config.toml
arch = "uvit"
model = "image diffusion model"
dataset = "photos with spoken descriptions (Open Images, Localized Narratives)"
train_examples = 50862
image_size = 48
horizontal_flip = true
conditioning = "none"
objective = "v"
cond_dim = 192
norm = "layernorm"
norm_position = "sandwich"
activation = "gelu"
mlp_ratio = 4
head_dim = 32
fused_qkv = false
qk_norm = false
parallel_block = false
inner_norm = false
patch_size = [8, 8]
layers = 8
width = 128
positions = "relative_bias"
init = "kaiming_normal"
optimizer = "muon"
muon_scale = "match_rms_adamw"
lr = 0.0078
momentum = 0.95
nesterov = true
orthogonalizer = "newton_schulz_5"
adamw_lr_other_params = 0.0009
grad_clip = 1.0
steps = 19800
batch_size = 384
epochs = 149.5
lr_schedule = "cosine"
final_lr_fraction = 0.1
warmup_steps = 390
weight_decay = 0.009
adamw_weight_decay_other_params = 0.01
Rows from block 3, named by matrix and row number. Rows with one number belong to one attention dimension. Each number is 50 + 15 x the weight over its row's rms, rounded and kept within 0 to 99. All counts start at 0. After the name is the row's rms in percent of the matrix's.
# q: attention query (model.blocks.3.attn.q.weight, 128x128), inputs 0-127
# k: attention key (model.blocks.3.attn.k.weight, 128x128), inputs 0-127
q.15 093:73 70 45 52 38 35 62 61 31 46 77 48 58 30 49 42 53 54 40 76 50 43 55 45 34 39 38 43 42 54 45 37 65 59 59 76 38 45 41 64 11 51 90 58 37 33 63 36 49 54 53 38 46 39 71 65 33 31 60 45 53 60 51 83 10 52 79 58 50 59 45 24 52 34 62 58 48 45 71 76 49 50 37 45 32 32 63 80 69 39 21 33 38 33 54 15 64 49 63 55 46 43 62 40 43 32 70 38 79 64 56 71 42 30 49 46 65 47 40 52 38 60 44 76 64 39 57 51
k.15 086:45 48 50 49 22 67 54 70 54 57 54 65 49 46 40 64 43 65 52 70 60 59 61 30 37 39 26 29 44 33 38 08 40 44 69 71 58 37 65 32 23 32 66 70 43 52 90 60 54 54 55 47 73 49 69 79 48 53 40 54 78 44 36 74 22 62 54 60 50 67 79 58 33 35 38 32 39 64 35 47 50 72 41 41 44 31 50 41 59 48 68 37 35 46 94 45 67 47 46 83 73 29 33 62 50 43 41 63 32 58 37 49 35 34 41 62 68 42 44 35 65 63 46 48 47 46 55 50
q.16 106:42 50 34 42 43 36 66 58 48 25 46 75 34 43 48 27 48 62 26 58 45 70 36 63 65 46 65 70 40 45 54 34 38 71 72 71 74 69 47 54 45 66 27 66 42 57 52 70 38 35 35 56 33 70 63 57 68 70 24 41 44 44 54 65 81 40 73 46 37 49 62 77 21 43 60 50 82 42 23 45 42 78 73 15 52 45 36 62 59 43 67 56 28 52 35 55 57 76 49 55 76 37 43 46 38 48 50 63 32 60 42 45 61 53 47 39 23 68 39 27 50 71 49 34 46 59 50 69
k.16 102:46 71 78 59 47 55 63 66 44 27 29 60 46 47 63 75 71 53 44 09 47 52 39 75 52 47 42 25 38 72 51 60 58 60 23 56 73 47 67 37 75 40 58 60 48 34 43 31 44 32 35 33 34 59 74 38 65 40 12 48 44 11 24 34 56 54 30 46 48 63 82 49 69 50 47 31 58 39 44 49 83 57 50 67 40 48 45 43 40 54 43 58 44 19 60 54 30 52 71 62 42 59 60 72 60 41 07 48 57 54 59 66 61 55 48 57 72 46 64 40 44 56 52 55 53 31 47 50
q.17 091:40 31 40 60 65 40 60 03 53 57 60 46 51 60 55 35 19 57 56 44 40 34 64 42 56 23 46 33 47 76 32 49 52 48 26 50 47 52 20 50 38 50 56 46 22 16 58 69 56 61 43 32 53 56 44 49 39 27 30 72 48 37 43 37 38 58 61 55 36 58 68 59 41 78 76 71 56 55 52 73 48 49 54 94 47 23 56 55 55 25 39 20 57 48 53 62 46 46 48 70 58 24 46 46 47 38 48 24 61 76 34 61 59 54 67 73 77 32 49 66 54 53 45 41 69 69 62 56
k.17 079:57 50 69 68 37 33 66 45 50 29 76 57 55 54 45 35 35 72 70 34 47 52 37 32 23 45 26 45 56 50 28 31 38 63 42 66 62 66 47 24 31 41 37 49 34 36 64 68 73 50 47 39 38 58 22 47 67 55 53 51 43 56 37 39 62 33 59 35 40 69 50 17 43 69 54 15 84 47 66 54 19 32 47 51 66 25 55 51 40 35 66 41 43 54 46 53 57 30 42 44 25 41 50 64 27 29 81 56 29 47 52 63 74 42 70 66 73 36 61 64 44 56 46 54 24 49 72 38
q.18 100:32 42 45 32 63 62 18 55 56 55 49 45 50 51 33 31 33 52 69 50 20 22 40 31 50 53 75 61 54 33 45 78 47 47 35 62 76 47 45 55 51 66 53 44 34 65 37 52 56 76 54 32 68 57 37 60 65 17 48 51 60 53 59 47 50 52 43 47 57 10 38 68 67 52 76 68 28 62 25 56 68 35 47 65 65 24 61 59 50 37 51 82 76 49 71 85 38 47 42 84 32 36 35 52 24 45 55 45 58 55 63 67 54 85 55 52 49 66 46 54 57 45 71 48 53 52 44 67
k.18 093:48 30 48 36 55 82 35 62 35 54 49 24 50 46 52 22 29 54 66 36 26 39 57 41 62 42 42 72 51 55 44 70 46 48 27 27 48 44 18 68 45 37 56 43 55 76 36 47 35 58 40 56 93 40 56 68 56 36 63 85 45 47 45 34 68 44 67 40 57 51 69 33 60 45 61 70 50 64 44 32 21 65 38 54 45 34 48 31 89 42 56 58 39 64 56 64 65 57 18 37 52 30 66 50 48 59 79 71 34 48 43 58 60 65 54 57 43 45 36 71 54 52 34 38 31 34 75 66
q.19 127:70 49 76 08 68 63 35 60 57 77 44 36 46 40 27 35 36 44 39 71 30 32 51 54 39 46 62 41 36 42 51 63 29 39 26 49 49 44 72 70 19 33 69 37 36 60 44 30 57 52 34 71 43 55 57 53 44 24 74 50 68 58 55 69 29 59 65 51 47 71 64 26 47 71 57 57 61 50 56 52 91 41 39 55 34 67 71 53 47 24 16 55 55 56 38 49 62 40 66 46 52 29 74 61 33 38 29 41 63 58 54 66 41 27 55 54 58 36 42 79 39 61 48 72 55 38 51 53
k.19 100:28 41 39 23 67 68 71 62 23 45 58 68 35 58 46 36 19 63 47 40 45 36 34 70 67 80 41 50 47 52 23 50 35 60 59 65 45 61 82 57 46 35 43 29 51 79 61 54 57 45 52 74 35 49 43 58 47 52 76 49 61 41 41 55 07 64 48 54 66 74 59 23 44 27 74 78 45 69 43 64 52 83 49 34 66 24 61 62 67 36 62 42 42 35 56 60 69 36 64 51 26 40 60 62 22 51 44 32 48 58 60 48 42 49 40 42 43 32 43 61 75 61 38 55 45 48 46 58
q.20 094:55 58 49 40 30 54 43 38 21 32 29 21 53 43 53 58 14 61 43 52 49 44 63 30 62 71 43 52 38 59 57 62 29 64 48 39 65 56 32 62 41 43 53 72 48 49 43 51 63 80 42 66 55 52 64 51 52 70 21 57 66 63 51 15 73 65 55 08 68 34 57 37 47 62 51 25 46 50 31 40 62 32 36 34 69 49 42 76 77 57 65 69 81 49 42 55 52 65 50 71 67 73 54 60 37 56 84 29 37 35 38 62 37 86 55 64 45 55 57 39 56 35 42 54 40 51 52 41
k.20 096:64 58 61 56 38 39 39 60 45 53 43 56 29 57 35 46 51 53 21 32 45 36 29 61 35 24 56 47 42 36 45 27 51 16 59 58 85 52 51 38 37 48 32 75 49 38 37 47 60 67 49 25 58 37 66 88 53 43 41 51 79 19 78 35 42 26 56 26 54 46 33 46 64 81 34 48 46 35 52 47 59 66 43 55 36 37 58 43 19 38 59 68 44 51 44 52 55 87 42 58 45 69 61 37 35 54 53 53 48 43 72 49 42 42 71 99 43 65 59 58 48 30 37 51 42 69 59 62
q.21 099:57 42 56 54 34 54 43 55 61 39 57 68 72 55 31 49 70 62 43 44 57 33 51 49 56 40 21 39 33 48 42 40 47 32 38 41 08 53 83 19 51 47 62 54 43 66 39 51 55 38 42 68 63 46 74 56 39 45 54 56 67 34 46 25 51 49 45 55 52 67 61 29 61 49 47 76 49 68 49 39 65 43 53 71 40 41 42 51 75 42 60 46 62 44 22 30 64 38 57 62 14 53 35 58 57 37 63 53 95 43 38 64 17 48 65 86 45 11 48 40 55 44 54 67 44 34 72 20
k.21 108:72 39 65 61 55 50 37 46 61 66 67 46 50 47 46 42 70 52 67 71 44 28 59 63 36 45 47 56 59 30 64 40 71 37 17 59 10 58 56 34 26 54 49 35 54 50 16 44 54 43 35 51 62 43 72 32 54 56 66 47 41 53 60 28 50 41 71 60 40 47 71 31 52 82 53 62 40 22 39 49 65 28 22 70 33 59 35 59 69 67 32 46 79 40 44 53 44 16 46 59 42 46 51 50 59 73 55 27 71 35 33 51 19 24 63 76 52 72 29 48 36 53 57 42 53 66 55 42
q.22 100:25 39 32 63 52 51 25 46 86 32 55 58 41 59 69 29 60 41 46 57 60 32 40 53 21 41 49 52 44 33 31 30 63 16 64 31 41 41 53 45 47 52 34 37 74 32 75 39 50 46 61 46 35 19 50 47 43 69 87 45 66 53 53 32 67 34 55 75 57 45 21 63 64 39 37 32 50 56 45 20 71 49 38 60 63 45 71 36 34 47 55 60 30 54 66 52 67 43 59 49 63 77 59 15 48 46 53 76 61 64 36 42 46 12 52 45 60 38 44 56 45 53 65 51 28 56 47 67
k.22 095:45 71 41 26 37 27 40 19 54 46 59 87 44 53 42 37 42 45 51 52 42 21 55 62 74 46 69 74 63 67 36 66 56 39 71 45 19 55 67 70 57 50 51 42 53 43 79 44 51 52 47 55 38 47 43 55 40 47 54 22 60 54 41 55 31 53 37 48 50 34 58 41 29 05 56 31 33 70 47 33 63 69 53 37 49 43 71 70 60 34 68 49 37 44 56 46 72 56 72 57 49 73 59 33 55 25 48 42 39 67 51 40 53 08 52 42 52 29 43 34 56 46 67 47 48 50 94 69
q.23 107:37 43 18 63 55 27 69 35 38 56 28 67 66 65 54 68 40 86 50 40 64 47 61 44 63 23 43 69 45 43 61 70 30 61 88 45 87 49 38 81 52 40 35 50 39 58 50 86 37 47 59 39 81 65 46 49 72 59 32 50 44 49 54 44 53 50 41 26 53 83 61 37 47 54 47 49 47 63 39 53 41 42 42 43 61 34 39 37 45 55 50 31 64 38 54 56 36 80 68 49 50 31 36 47 53 58 76 31 50 46 24 43 53 90 22 59 40 69 40 51 58 38 42 47 56 68 39 39
k.23 100:60 52 58 79 43 21 42 41 24 58 40 76 65 55 22 67 39 58 20 48 63 45 33 33 47 25 37 45 42 39 55 37 37 63 77 52 80 63 42 79 24 67 39 49 53 58 73 64 39 70 68 36 47 58 48 54 73 52 30 51 64 44 35 38 63 59 38 33 29 42 50 63 40 75 36 48 78 59 49 80 58 28 23 39 57 47 64 42 29 51 47 44 33 29 43 49 49 59 56 46 48 56 48 47 43 47 68 50 45 30 15 91 55 69 46 75 48 66 65 54 48 52 60 28 38 44 41 49
q.24 105:49 50 63 52 63 72 34 47 43 99 38 47 56 80 39 51 31 69 51 60 70 50 45 50 52 35 57 58 34 20 80 69 30 40 49 20 44 62 68 67 56 60 57 29 41 58 48 54 66 56 58 55 51 64 20 17 68 55 56 65 53 51 57 40 49 78 38 49 46 51 07 30 73 53 31 43 31 49 66 53 57 46 46 44 38 69 35 45 32 59 42 59 38 58 68 47 36 65 65 32 20 52 49 42 86 70 47 48 63 62 42 47 37 35 43 63 62 40 34 43 41 34 59 49 39 51 44 33
k.24 110:29 40 39 39 71 44 50 19 12 82 37 29 74 61 46 47 27 68 68 56 60 56 55 52 68 40 47 53 75 53 72 72 53 50 41 53 41 64 56 50 46 59 51 25 21 92 66 59 62 65 81 57 37 42 44 46 40 42 71 87 65 49 37 48 58 48 38 76 46 39 35 42 52 47 46 51 50 46 43 48 55 44 50 48 46 60 52 56 60 20 44 49 40 44 32 51 48 56 32 05 21 49 49 44 57 67 57 39 71 79 48 71 53 39 31 50 50 52 50 59 74 30 50 39 50 31 57 29
q.25 093:35 22 54 67 51 57 15 51 55 52 36 55 48 51 55 49 49 34 45 42 30 44 45 47 53 52 55 46 47 43 40 69 23 21 38 42 63 73 36 50 59 44 62 20 45 85 41 39 80 33 54 55 39 47 64 53 60 59 44 54 65 50 63 32 66 35 40 59 17 45 31 46 57 43 26 77 59 79 36 44 74 57 43 40 46 60 26 59 58 74 94 66 54 66 90 42 56 33 64 47 47 35 43 32 54 43 61 62 52 45 38 29 51 74 75 36 64 31 43 74 58 58 56 52 27 40 33 50
k.25 092:62 36 57 66 66 30 31 37 59 60 28 63 41 45 57 26 53 41 78 30 14 47 42 79 49 74 43 77 51 39 55 64 48 32 34 62 56 53 37 59 38 32 64 37 24 69 45 42 55 39 37 47 43 63 59 56 78 51 44 52 48 51 52 41 85 08 41 50 40 34 80 26 39 47 68 51 60 55 72 39 41 57 50 51 23 61 41 65 68 36 46 36 72 30 18 61 49 42 64 44 50 62 61 58 51 61 46 32 68 52 68 38 53 23 56 39 63 74 39 67 58 49 70 60 38 34 44 74
q.26 086:33 32 48 71 49 43 45 39 56 11 50 80 55 36 49 45 30 72 50 70 55 70 54 67 68 17 47 77 35 34 41 33 38 40 57 76 53 34 69 27 33 72 53 55 55 49 51 58 32 35 44 52 34 38 36 41 75 37 37 50 25 23 50 43 49 52 45 26 22 49 51 71 61 75 74 55 62 37 12 37 36 63 55 43 40 26 46 41 61 67 29 42 41 19 47 32 65 69 59 48 49 60 46 32 48 55 74 42 39 56 56 58 67 53 37 39 69 59 26 36 54 59 41 65 52 50 33 43
k.26 084:42 60 73 56 36 52 38 46 28 39 53 47 56 39 48 54 51 70 55 63 32 68 27 60 74 42 57 55 26 54 60 48 71 56 37 68 14 49 21 59 49 41 47 62 65 47 77 36 42 32 56 35 56 55 75 44 46 27 37 40 57 17 39 50 80 64 48 52 32 60 37 62 80 64 62 60 35 68 37 50 76 76 56 61 49 16 32 49 39 47 57 57 40 42 52 44 63 59 58 46 42 43 74 84 72 48 36 23 58 50 41 67 37 41 27 68 65 54 60 46 42 42 41 71 29 16 34 33