Weights of a small image diffusion model: layers 8, 50862 training examples.
Rows from block 4, named by matrix and row number. Rows with one number belong to one attention dimension. Each number is 200 + 30 x the weight over its row's rms, rounded and kept within 0 to 999. All counts start at 0. After the name is the row's rms in percent of the matrix's.
# q: attention query (model.blocks.4.attn.q.weight, 128x128), inputs 0-127
# k: attention key (model.blocks.4.attn.k.weight, 128x128), inputs 0-127
q.7,094,167,240,152,146,213,219,241,186,247,213,208,174,230,179,169,183,177,190,184,204,237,198,241,261,212,193,194,238,161,208,204,223,168,204,233,272,218,130,152,195,226,180,221,175,247,194,170,233,186,183,194,247,192,160,181,218,263,181,236,203,234,218,215,243,208,206,135,204,215,257,173,237,229,228,192,145,195,227,170,186,235,172,207,182,200,186,193,229,177,210,180,212,225,202,242,184,173,214,192,167,197,210,183,181,267,201,202,194,173,238,190,193,203,162,186,141,200,170,228,193,194,180,107,191,177,211,248,190
k.7,099,208,181,163,197,200,206,216,189,215,177,194,133,234,196,226,221,247,194,236,230,221,151,196,223,162,210,168,208,182,193,222,230,171,208,183,259,200,160,159,186,218,234,210,211,243,257,180,166,142,218,189,238,162,220,134,207,254,196,205,196,187,191,223,248,186,173,174,253,229,217,184,186,247,185,200,159,132,195,178,181,252,172,205,159,160,175,226,197,217,217,166,223,238,265,214,148,236,181,195,177,180,211,162,178,182,111,215,190,172,226,182,226,259,230,199,195,195,182,191,219,179,205,187,203,179,238,235,200
q.8,108,176,225,202,168,212,232,179,197,155,183,194,220,183,259,212,200,198,223,180,190,188,198,211,180,175,195,205,170,218,171,230,185,120,184,206,232,181,222,164,172,127,216,223,242,172,231,179,220,202,216,222,104,166,205,191,200,171,204,184,229,236,203,167,176,267,206,183,170,214,239,187,207,211,224,170,234,188,175,154,142,170,147,200,199,240,245,234,206,193,222,216,162,204,197,197,206,208,263,222,217,239,244,245,199,190,167,235,237,164,215,169,237,193,199,164,216,268,228,171,206,227,152,210,262,186,169,195,206
k.8,119,177,249,215,231,211,166,175,147,268,167,197,229,202,251,186,230,200,240,144,196,220,188,185,215,178,179,222,236,195,157,195,199,127,207,184,179,194,156,151,221,165,187,239,222,159,254,232,223,185,200,203,135,199,215,207,168,194,183,179,186,292,180,171,191,229,173,189,205,185,210,169,190,172,184,145,217,184,197,215,225,167,229,248,185,230,188,231,233,192,193,216,168,186,202,262,193,190,236,191,228,236,236,195,151,226,146,229,234,176,209,177,204,206,157,176,228,214,249,229,221,218,174,144,217,185,227,223,210
q.9,100,190,231,255,131,222,175,218,246,172,209,160,195,201,210,182,190,152,183,207,171,185,189,164,171,192,163,213,188,194,154,184,175,211,178,165,194,200,179,260,199,139,220,186,210,202,186,212,219,244,247,237,195,176,250,139,237,204,202,210,231,148,171,203,243,215,180,183,226,212,202,201,181,195,172,155,227,193,266,207,236,188,171,262,258,240,185,221,201,199,182,177,231,170,172,241,180,249,212,171,178,196,186,192,163,205,210,177,221,179,185,158,181,137,271,201,211,193,194,174,215,221,217,260,243,223,214,244,244
k.9,112,194,189,245,169,212,188,220,252,209,181,209,245,198,248,169,193,200,159,208,164,217,200,185,178,253,201,231,236,164,182,171,184,189,200,219,175,201,159,235,227,193,203,187,232,195,194,258,203,259,227,281,193,150,215,173,231,174,189,250,150,175,179,221,224,139,226,173,228,147,171,202,206,201,170,136,210,221,252,166,201,173,183,183,210,199,206,232,212,228,149,192,250,177,227,241,221,202,198,237,197,197,257,197,150,167,196,151,202,154,191,190,251,165,204,186,256,200,172,250,174,217,178,190,206,234,198,188,231
q.10,088,191,153,195,174,229,221,164,181,180,165,190,235,198,249,200,218,209,153,238,218,146,241,198,260,176,194,236,188,210,201,191,154,185,175,220,174,141,189,241,272,200,205,185,240,242,167,201,208,203,191,203,206,192,186,182,221,162,189,227,204,247,202,227,217,172,244,177,193,183,196,246,229,178,194,250,166,186,196,225,219,107,169,187,193,233,200,164,196,219,187,241,231,207,198,210,199,229,220,211,189,171,201,145,236,196,189,134,201,254,143,239,132,215,207,144,209,217,202,168,207,181,215,188,213,261,250,214,197
k.10,089,211,216,235,171,197,261,191,198,154,195,272,246,192,181,208,212,199,185,179,250,232,180,202,215,207,248,219,224,146,244,166,178,215,158,189,140,166,196,221,217,222,195,200,215,184,182,179,198,208,144,214,217,242,179,152,212,165,180,200,252,191,239,250,221,195,183,169,232,203,192,206,229,193,173,232,221,169,157,211,202,194,247,201,185,225,217,176,207,155,221,248,185,179,214,264,244,217,206,144,140,207,204,172,189,164,205,181,191,114,153,207,174,194,246,231,250,191,193,180,204,227,190,160,219,224,189,260,190
q.11,082,194,179,219,165,129,173,225,155,162,228,183,172,239,190,221,191,242,236,207,186,154,186,204,174,214,251,197,146,200,210,188,173,221,178,283,228,147,186,220,190,141,198,170,263,241,205,196,220,143,182,238,181,181,214,192,159,186,187,186,190,217,199,240,223,263,217,164,196,269,165,189,214,182,213,156,190,222,199,155,193,172,129,182,238,238,180,182,229,196,202,189,241,158,253,190,197,243,204,203,214,232,207,207,163,218,224,198,183,213,207,203,263,171,208,227,160,207,226,219,209,244,218,197,196,205,201,236,229
k.11,094,224,192,194,156,160,160,212,195,174,203,203,208,252,214,177,195,247,237,208,195,218,241,190,184,183,241,204,231,225,123,186,170,187,185,277,191,282,145,171,198,198,195,135,257,255,217,230,232,206,205,241,181,194,209,157,171,195,143,186,184,166,191,211,222,201,160,194,171,240,180,164,194,203,186,180,223,201,225,153,220,221,183,237,204,221,189,252,240,170,183,208,223,213,252,159,174,224,236,175,228,184,185,182,155,155,164,248,254,183,176,175,246,169,177,245,184,204,195,218,211,219,202,183,188,224,198,218,204
q.12,089,223,185,200,176,133,223,178,203,109,130,232,225,232,164,182,202,205,191,219,177,259,127,210,207,180,185,178,218,225,181,177,214,183,198,252,164,176,202,206,219,217,236,166,200,170,247,198,213,180,150,264,194,179,208,172,171,231,183,194,183,189,199,178,221,195,182,187,209,218,204,192,198,215,219,207,204,220,224,188,158,233,179,227,187,184,194,200,226,203,178,169,223,215,216,239,211,217,227,150,186,213,199,143,209,174,129,189,226,156,235,203,261,196,247,167,258,210,205,239,204,189,202,289,261,191,238,218,199
k.12,099,154,203,180,174,199,211,189,224,193,219,198,272,175,239,162,215,160,252,195,122,138,207,213,177,224,216,208,229,226,173,175,190,178,218,202,172,194,142,158,177,244,220,221,207,193,236,242,188,206,225,222,173,203,201,175,258,212,213,168,206,230,189,261,201,226,240,186,164,222,189,221,165,198,203,145,155,178,285,228,218,197,204,184,202,210,180,284,195,223,198,215,220,157,149,240,214,181,209,229,244,211,241,175,151,203,181,177,222,229,174,236,214,168,158,196,186,189,202,253,170,226,184,202,197,202,156,221,209
q.13,106,233,120,182,257,194,172,229,159,214,195,203,138,196,128,169,209,223,146,223,239,223,217,198,228,231,225,140,224,143,223,194,273,194,238,208,232,188,181,149,191,221,164,182,166,227,204,262,255,198,168,178,224,204,183,260,235,216,189,181,188,191,261,181,207,218,208,194,181,194,205,192,237,205,182,216,182,176,195,195,188,228,226,255,216,201,142,209,193,223,197,167,181,201,218,180,239,153,165,189,169,197,214,221,236,216,244,189,215,193,198,209,170,207,152,222,204,196,218,226,203,208,214,176,179,178,231,129,166
k.13,118,276,182,185,236,210,182,193,179,194,191,197,145,181,156,191,184,208,207,224,263,215,245,196,202,140,147,193,215,218,231,253,228,264,201,146,222,214,234,174,160,217,224,213,143,230,222,174,191,177,162,168,237,243,216,219,200,199,241,230,232,164,217,210,177,254,192,172,200,194,202,173,161,200,229,264,163,183,155,213,177,255,185,209,209,195,145,183,167,173,188,173,184,246,227,167,213,199,174,196,198,200,206,186,247,224,172,229,233,216,204,232,134,206,209,206,162,166,214,178,235,231,195,216,217,180,231,162,154
q.14,088,201,168,244,213,192,177,235,172,196,185,186,193,207,192,199,226,227,231,250,206,218,185,236,186,145,211,219,140,117,262,193,188,172,200,184,237,148,196,175,204,159,160,174,177,173,161,182,211,264,232,201,244,184,249,217,192,192,176,224,169,193,196,206,170,242,141,163,177,193,243,178,189,164,244,242,165,199,193,219,210,165,193,206,195,249,216,223,158,171,185,164,222,196,246,228,245,211,232,194,148,188,210,224,190,192,253,223,269,145,189,239,246,201,244,205,157,204,213,180,220,215,229,201,209,195,226,181,185
k.14,089,229,140,185,210,204,115,241,205,158,191,222,182,195,152,208,194,235,157,210,249,168,191,209,222,171,239,193,144,129,207,204,218,215,178,216,226,221,225,200,217,179,179,193,183,163,198,213,224,191,179,241,212,207,200,230,223,222,204,226,179,211,146,174,181,175,146,181,211,183,235,154,147,204,201,171,259,153,199,184,204,155,188,222,238,189,199,199,187,264,181,205,196,212,293,243,238,211,241,194,179,194,184,158,215,199,222,224,225,203,188,193,226,222,204,162,195,169,262,162,232,226,181,245,229,154,166,225,200
q.15,089,187,209,139,167,212,209,192,157,186,211,194,241,228,186,264,200,261,234,204,176,199,229,218,176,230,219,195,157,207,181,185,174,194,169,205,214,311,209,187,181,232,201,187,226,233,241,149,214,182,229,201,152,215,183,221,132,148,167,200,231,214,139,192,195,222,146,235,189,196,182,205,239,205,187,180,208,249,218,218,208,216,177,166,173,156,219,174,185,201,173,183,238,180,185,161,159,214,164,206,219,160,218,173,168,205,202,215,193,224,216,200,190,197,179,227,166,205,188,254,180,200,261,148,195,209,156,260,252
k.15,091,186,228,212,183,171,209,255,221,165,218,210,181,188,217,198,205,207,241,183,137,199,217,207,104,280,219,186,179,181,240,175,195,190,192,221,244,307,171,184,197,215,180,112,172,203,205,181,205,197,239,205,166,195,202,218,207,206,182,185,206,216,206,177,188,174,147,234,228,222,216,175,209,201,190,161,235,266,188,215,210,229,257,208,192,159,225,195,184,187,217,175,183,200,230,228,216,222,224,245,221,192,203,193,226,178,233,185,232,252,163,187,186,195,150,233,137,176,190,233,186,210,214,172,174,198,143,187,227
q.16,087,187,230,156,201,186,224,226,143,182,189,245,179,211,162,197,221,211,175,214,124,190,161,215,214,184,146,162,232,197,229,273,190,195,196,250,165,205,186,139,171,222,182,151,186,150,244,169,205,209,171,145,233,196,190,226,213,222,200,204,188,247,192,202,206,233,184,220,204,192,168,173,166,227,200,231,197,149,168,218,172,202,181,204,209,217,191,240,169,115,191,213,190,185,202,184,238,219,268,211,187,182,258,199,191,225,189,254,216,212,239,197,191,259,219,177,164,219,244,172,216,196,209,145,237,155,226,206,228
k.16,087,202,156,167,251,174,229,201,182,172,177,234,185,211,212,198,194,218,179,180,178,252,167,221,218,172,185,207,188,194,209,212,165,196,182,234,226,170,190,151,183,181,208,200,169,161,190,145,201,137,227,197,221,196,248,252,219,220,210,152,131,196,160,152,171,210,191,200,208,258,182,178,211,186,229,228,180,178,172,162,171,202,188,212,196,209,176,217,199,165,239,130,175,237,261,191,263,211,231,189,205,161,231,162,197,211,229,224,203,185,204,247,266,242,210,171,188,246,230,148,253,209,176,232,264,206,216,199,175
q.17,078,187,125,202,200,176,199,216,208,200,225,192,152,132,182,207,182,206,162,220,228,218,188,188,212,198,241,229,154,140,191,171,255,186,190,216,246,185,230,168,198,186,159,170,232,166,194,208,169,199,216,182,216,219,242,215,191,208,226,191,146,200,183,177,178,197,164,204,203,216,219,189,235,220,218,288,201,201,263,213,174,165,205,196,223,225,201,257,178,203,252,187,279,188,250,185,246,156,254,215,188,162,193,220,180,175,231,146,180,182,177,223,229,172,280,223,231,198,178,190,180,154,214,209,187,232,185,187,175
k.17,069,146,193,219,201,196,141,193,148,217,154,179,233,154,198,199,192,182,203,194,254,212,195,205,176,179,206,186,213,148,204,190,217,199,216,176,147,218,203,166,208,188,171,212,230,185,189,211,171,221,192,198,219,188,242,213,180,257,258,182,220,242,242,182,192,203,161,184,164,166,252,205,203,202,261,179,165,190,212,241,216,217,240,208,234,225,128,208,204,174,206,204,265,271,191,156,236,142,231,206,226,183,195,194,223,223,196,199,223,225,145,130,225,242,241,183,190,221,194,186,264,253,224,179,170,211,192,176,171
q.18,074,222,158,129,247,212,268,215,181,209,197,260,246,258,219,202,159,274,205,223,164,229,208,225,194,169,255,246,262,143,174,209,156,196,189,194,156,192,193,211,197,225,245,170,193,227,214,143,182,208,193,212,227,203,209,173,191,168,207,194,188,179,216,167,201,252,172,195,190,248,163,164,205,188,193,235,212,184,162,213,230,229,176,226,121,192,204,175,171,201,238,260,226,236,178,232,169,197,233,197,248,192,174,190,196,187,190,225,167,221,183,236,186,207,183,181,178,203,147,170,197,206,172,201,202,162,178,201,180
k.18,080,161,194,168,195,175,273,156,229,183,224,171,203,206,238,187,172,196,210,264,209,210,190,200,234,237,234,238,185,162,228,125,206,146,192,230,217,208,226,227,174,202,237,220,205,190,254,187,212,177,170,191,218,225,210,181,206,210,192,185,217,187,257,158,221,245,191,171,204,221,211,153,247,168,174,227,230,204,179,225,191,171,214,185,208,180,191,235,214,215,239,192,216,188,198,211,205,178,216,173,158,145,164,210,242,202,226,177,105,210,117,240,218,160,136,146,184,178,179,166,217,190,251,193,193,217,218,200,214
q.19,088,186,186,192,252,181,169,197,190,251,182,204,147,202,211,207,166,202,186,221,255,232,160,212,190,213,264,192,223,181,192,221,241,191,207,173,200,251,212,176,171,240,173,217,180,151,240,167,163,193,181,189,250,228,198,225,196,191,213,173,172,190,241,165,201,181,215,265,152,240,243,165,164,191,167,227,210,172,205,164,203,259,236,258,179,156,184,205,183,205,221,177,214,206,214,197,158,135,181,203,212,206,192,215,233,167,190,264,186,266,239,194,234,181,181,215,193,253,192,208,143,187,194,166,234,164,220,191,138
k.19,105,241,178,156,226,179,195,197,233,162,168,176,187,243,189,203,164,194,225,241,225,180,203,208,252,155,212,154,160,223,203,218,218,178,171,226,191,163,241,195,154,197,217,196,180,214,201,177,198,192,152,160,206,195,260,190,154,221,209,191,201,191,244,185,188,276,223,215,150,194,256,145,224,195,254,272,170,225,124,218,189,201,181,217,201,173,177,190,173,140,187,182,176,256,207,181,148,183,186,203,163,206,196,257,223,232,208,211,207,229,220,230,221,172,199,237,182,232,227,204,253,192,194,226,188,184,170,166,148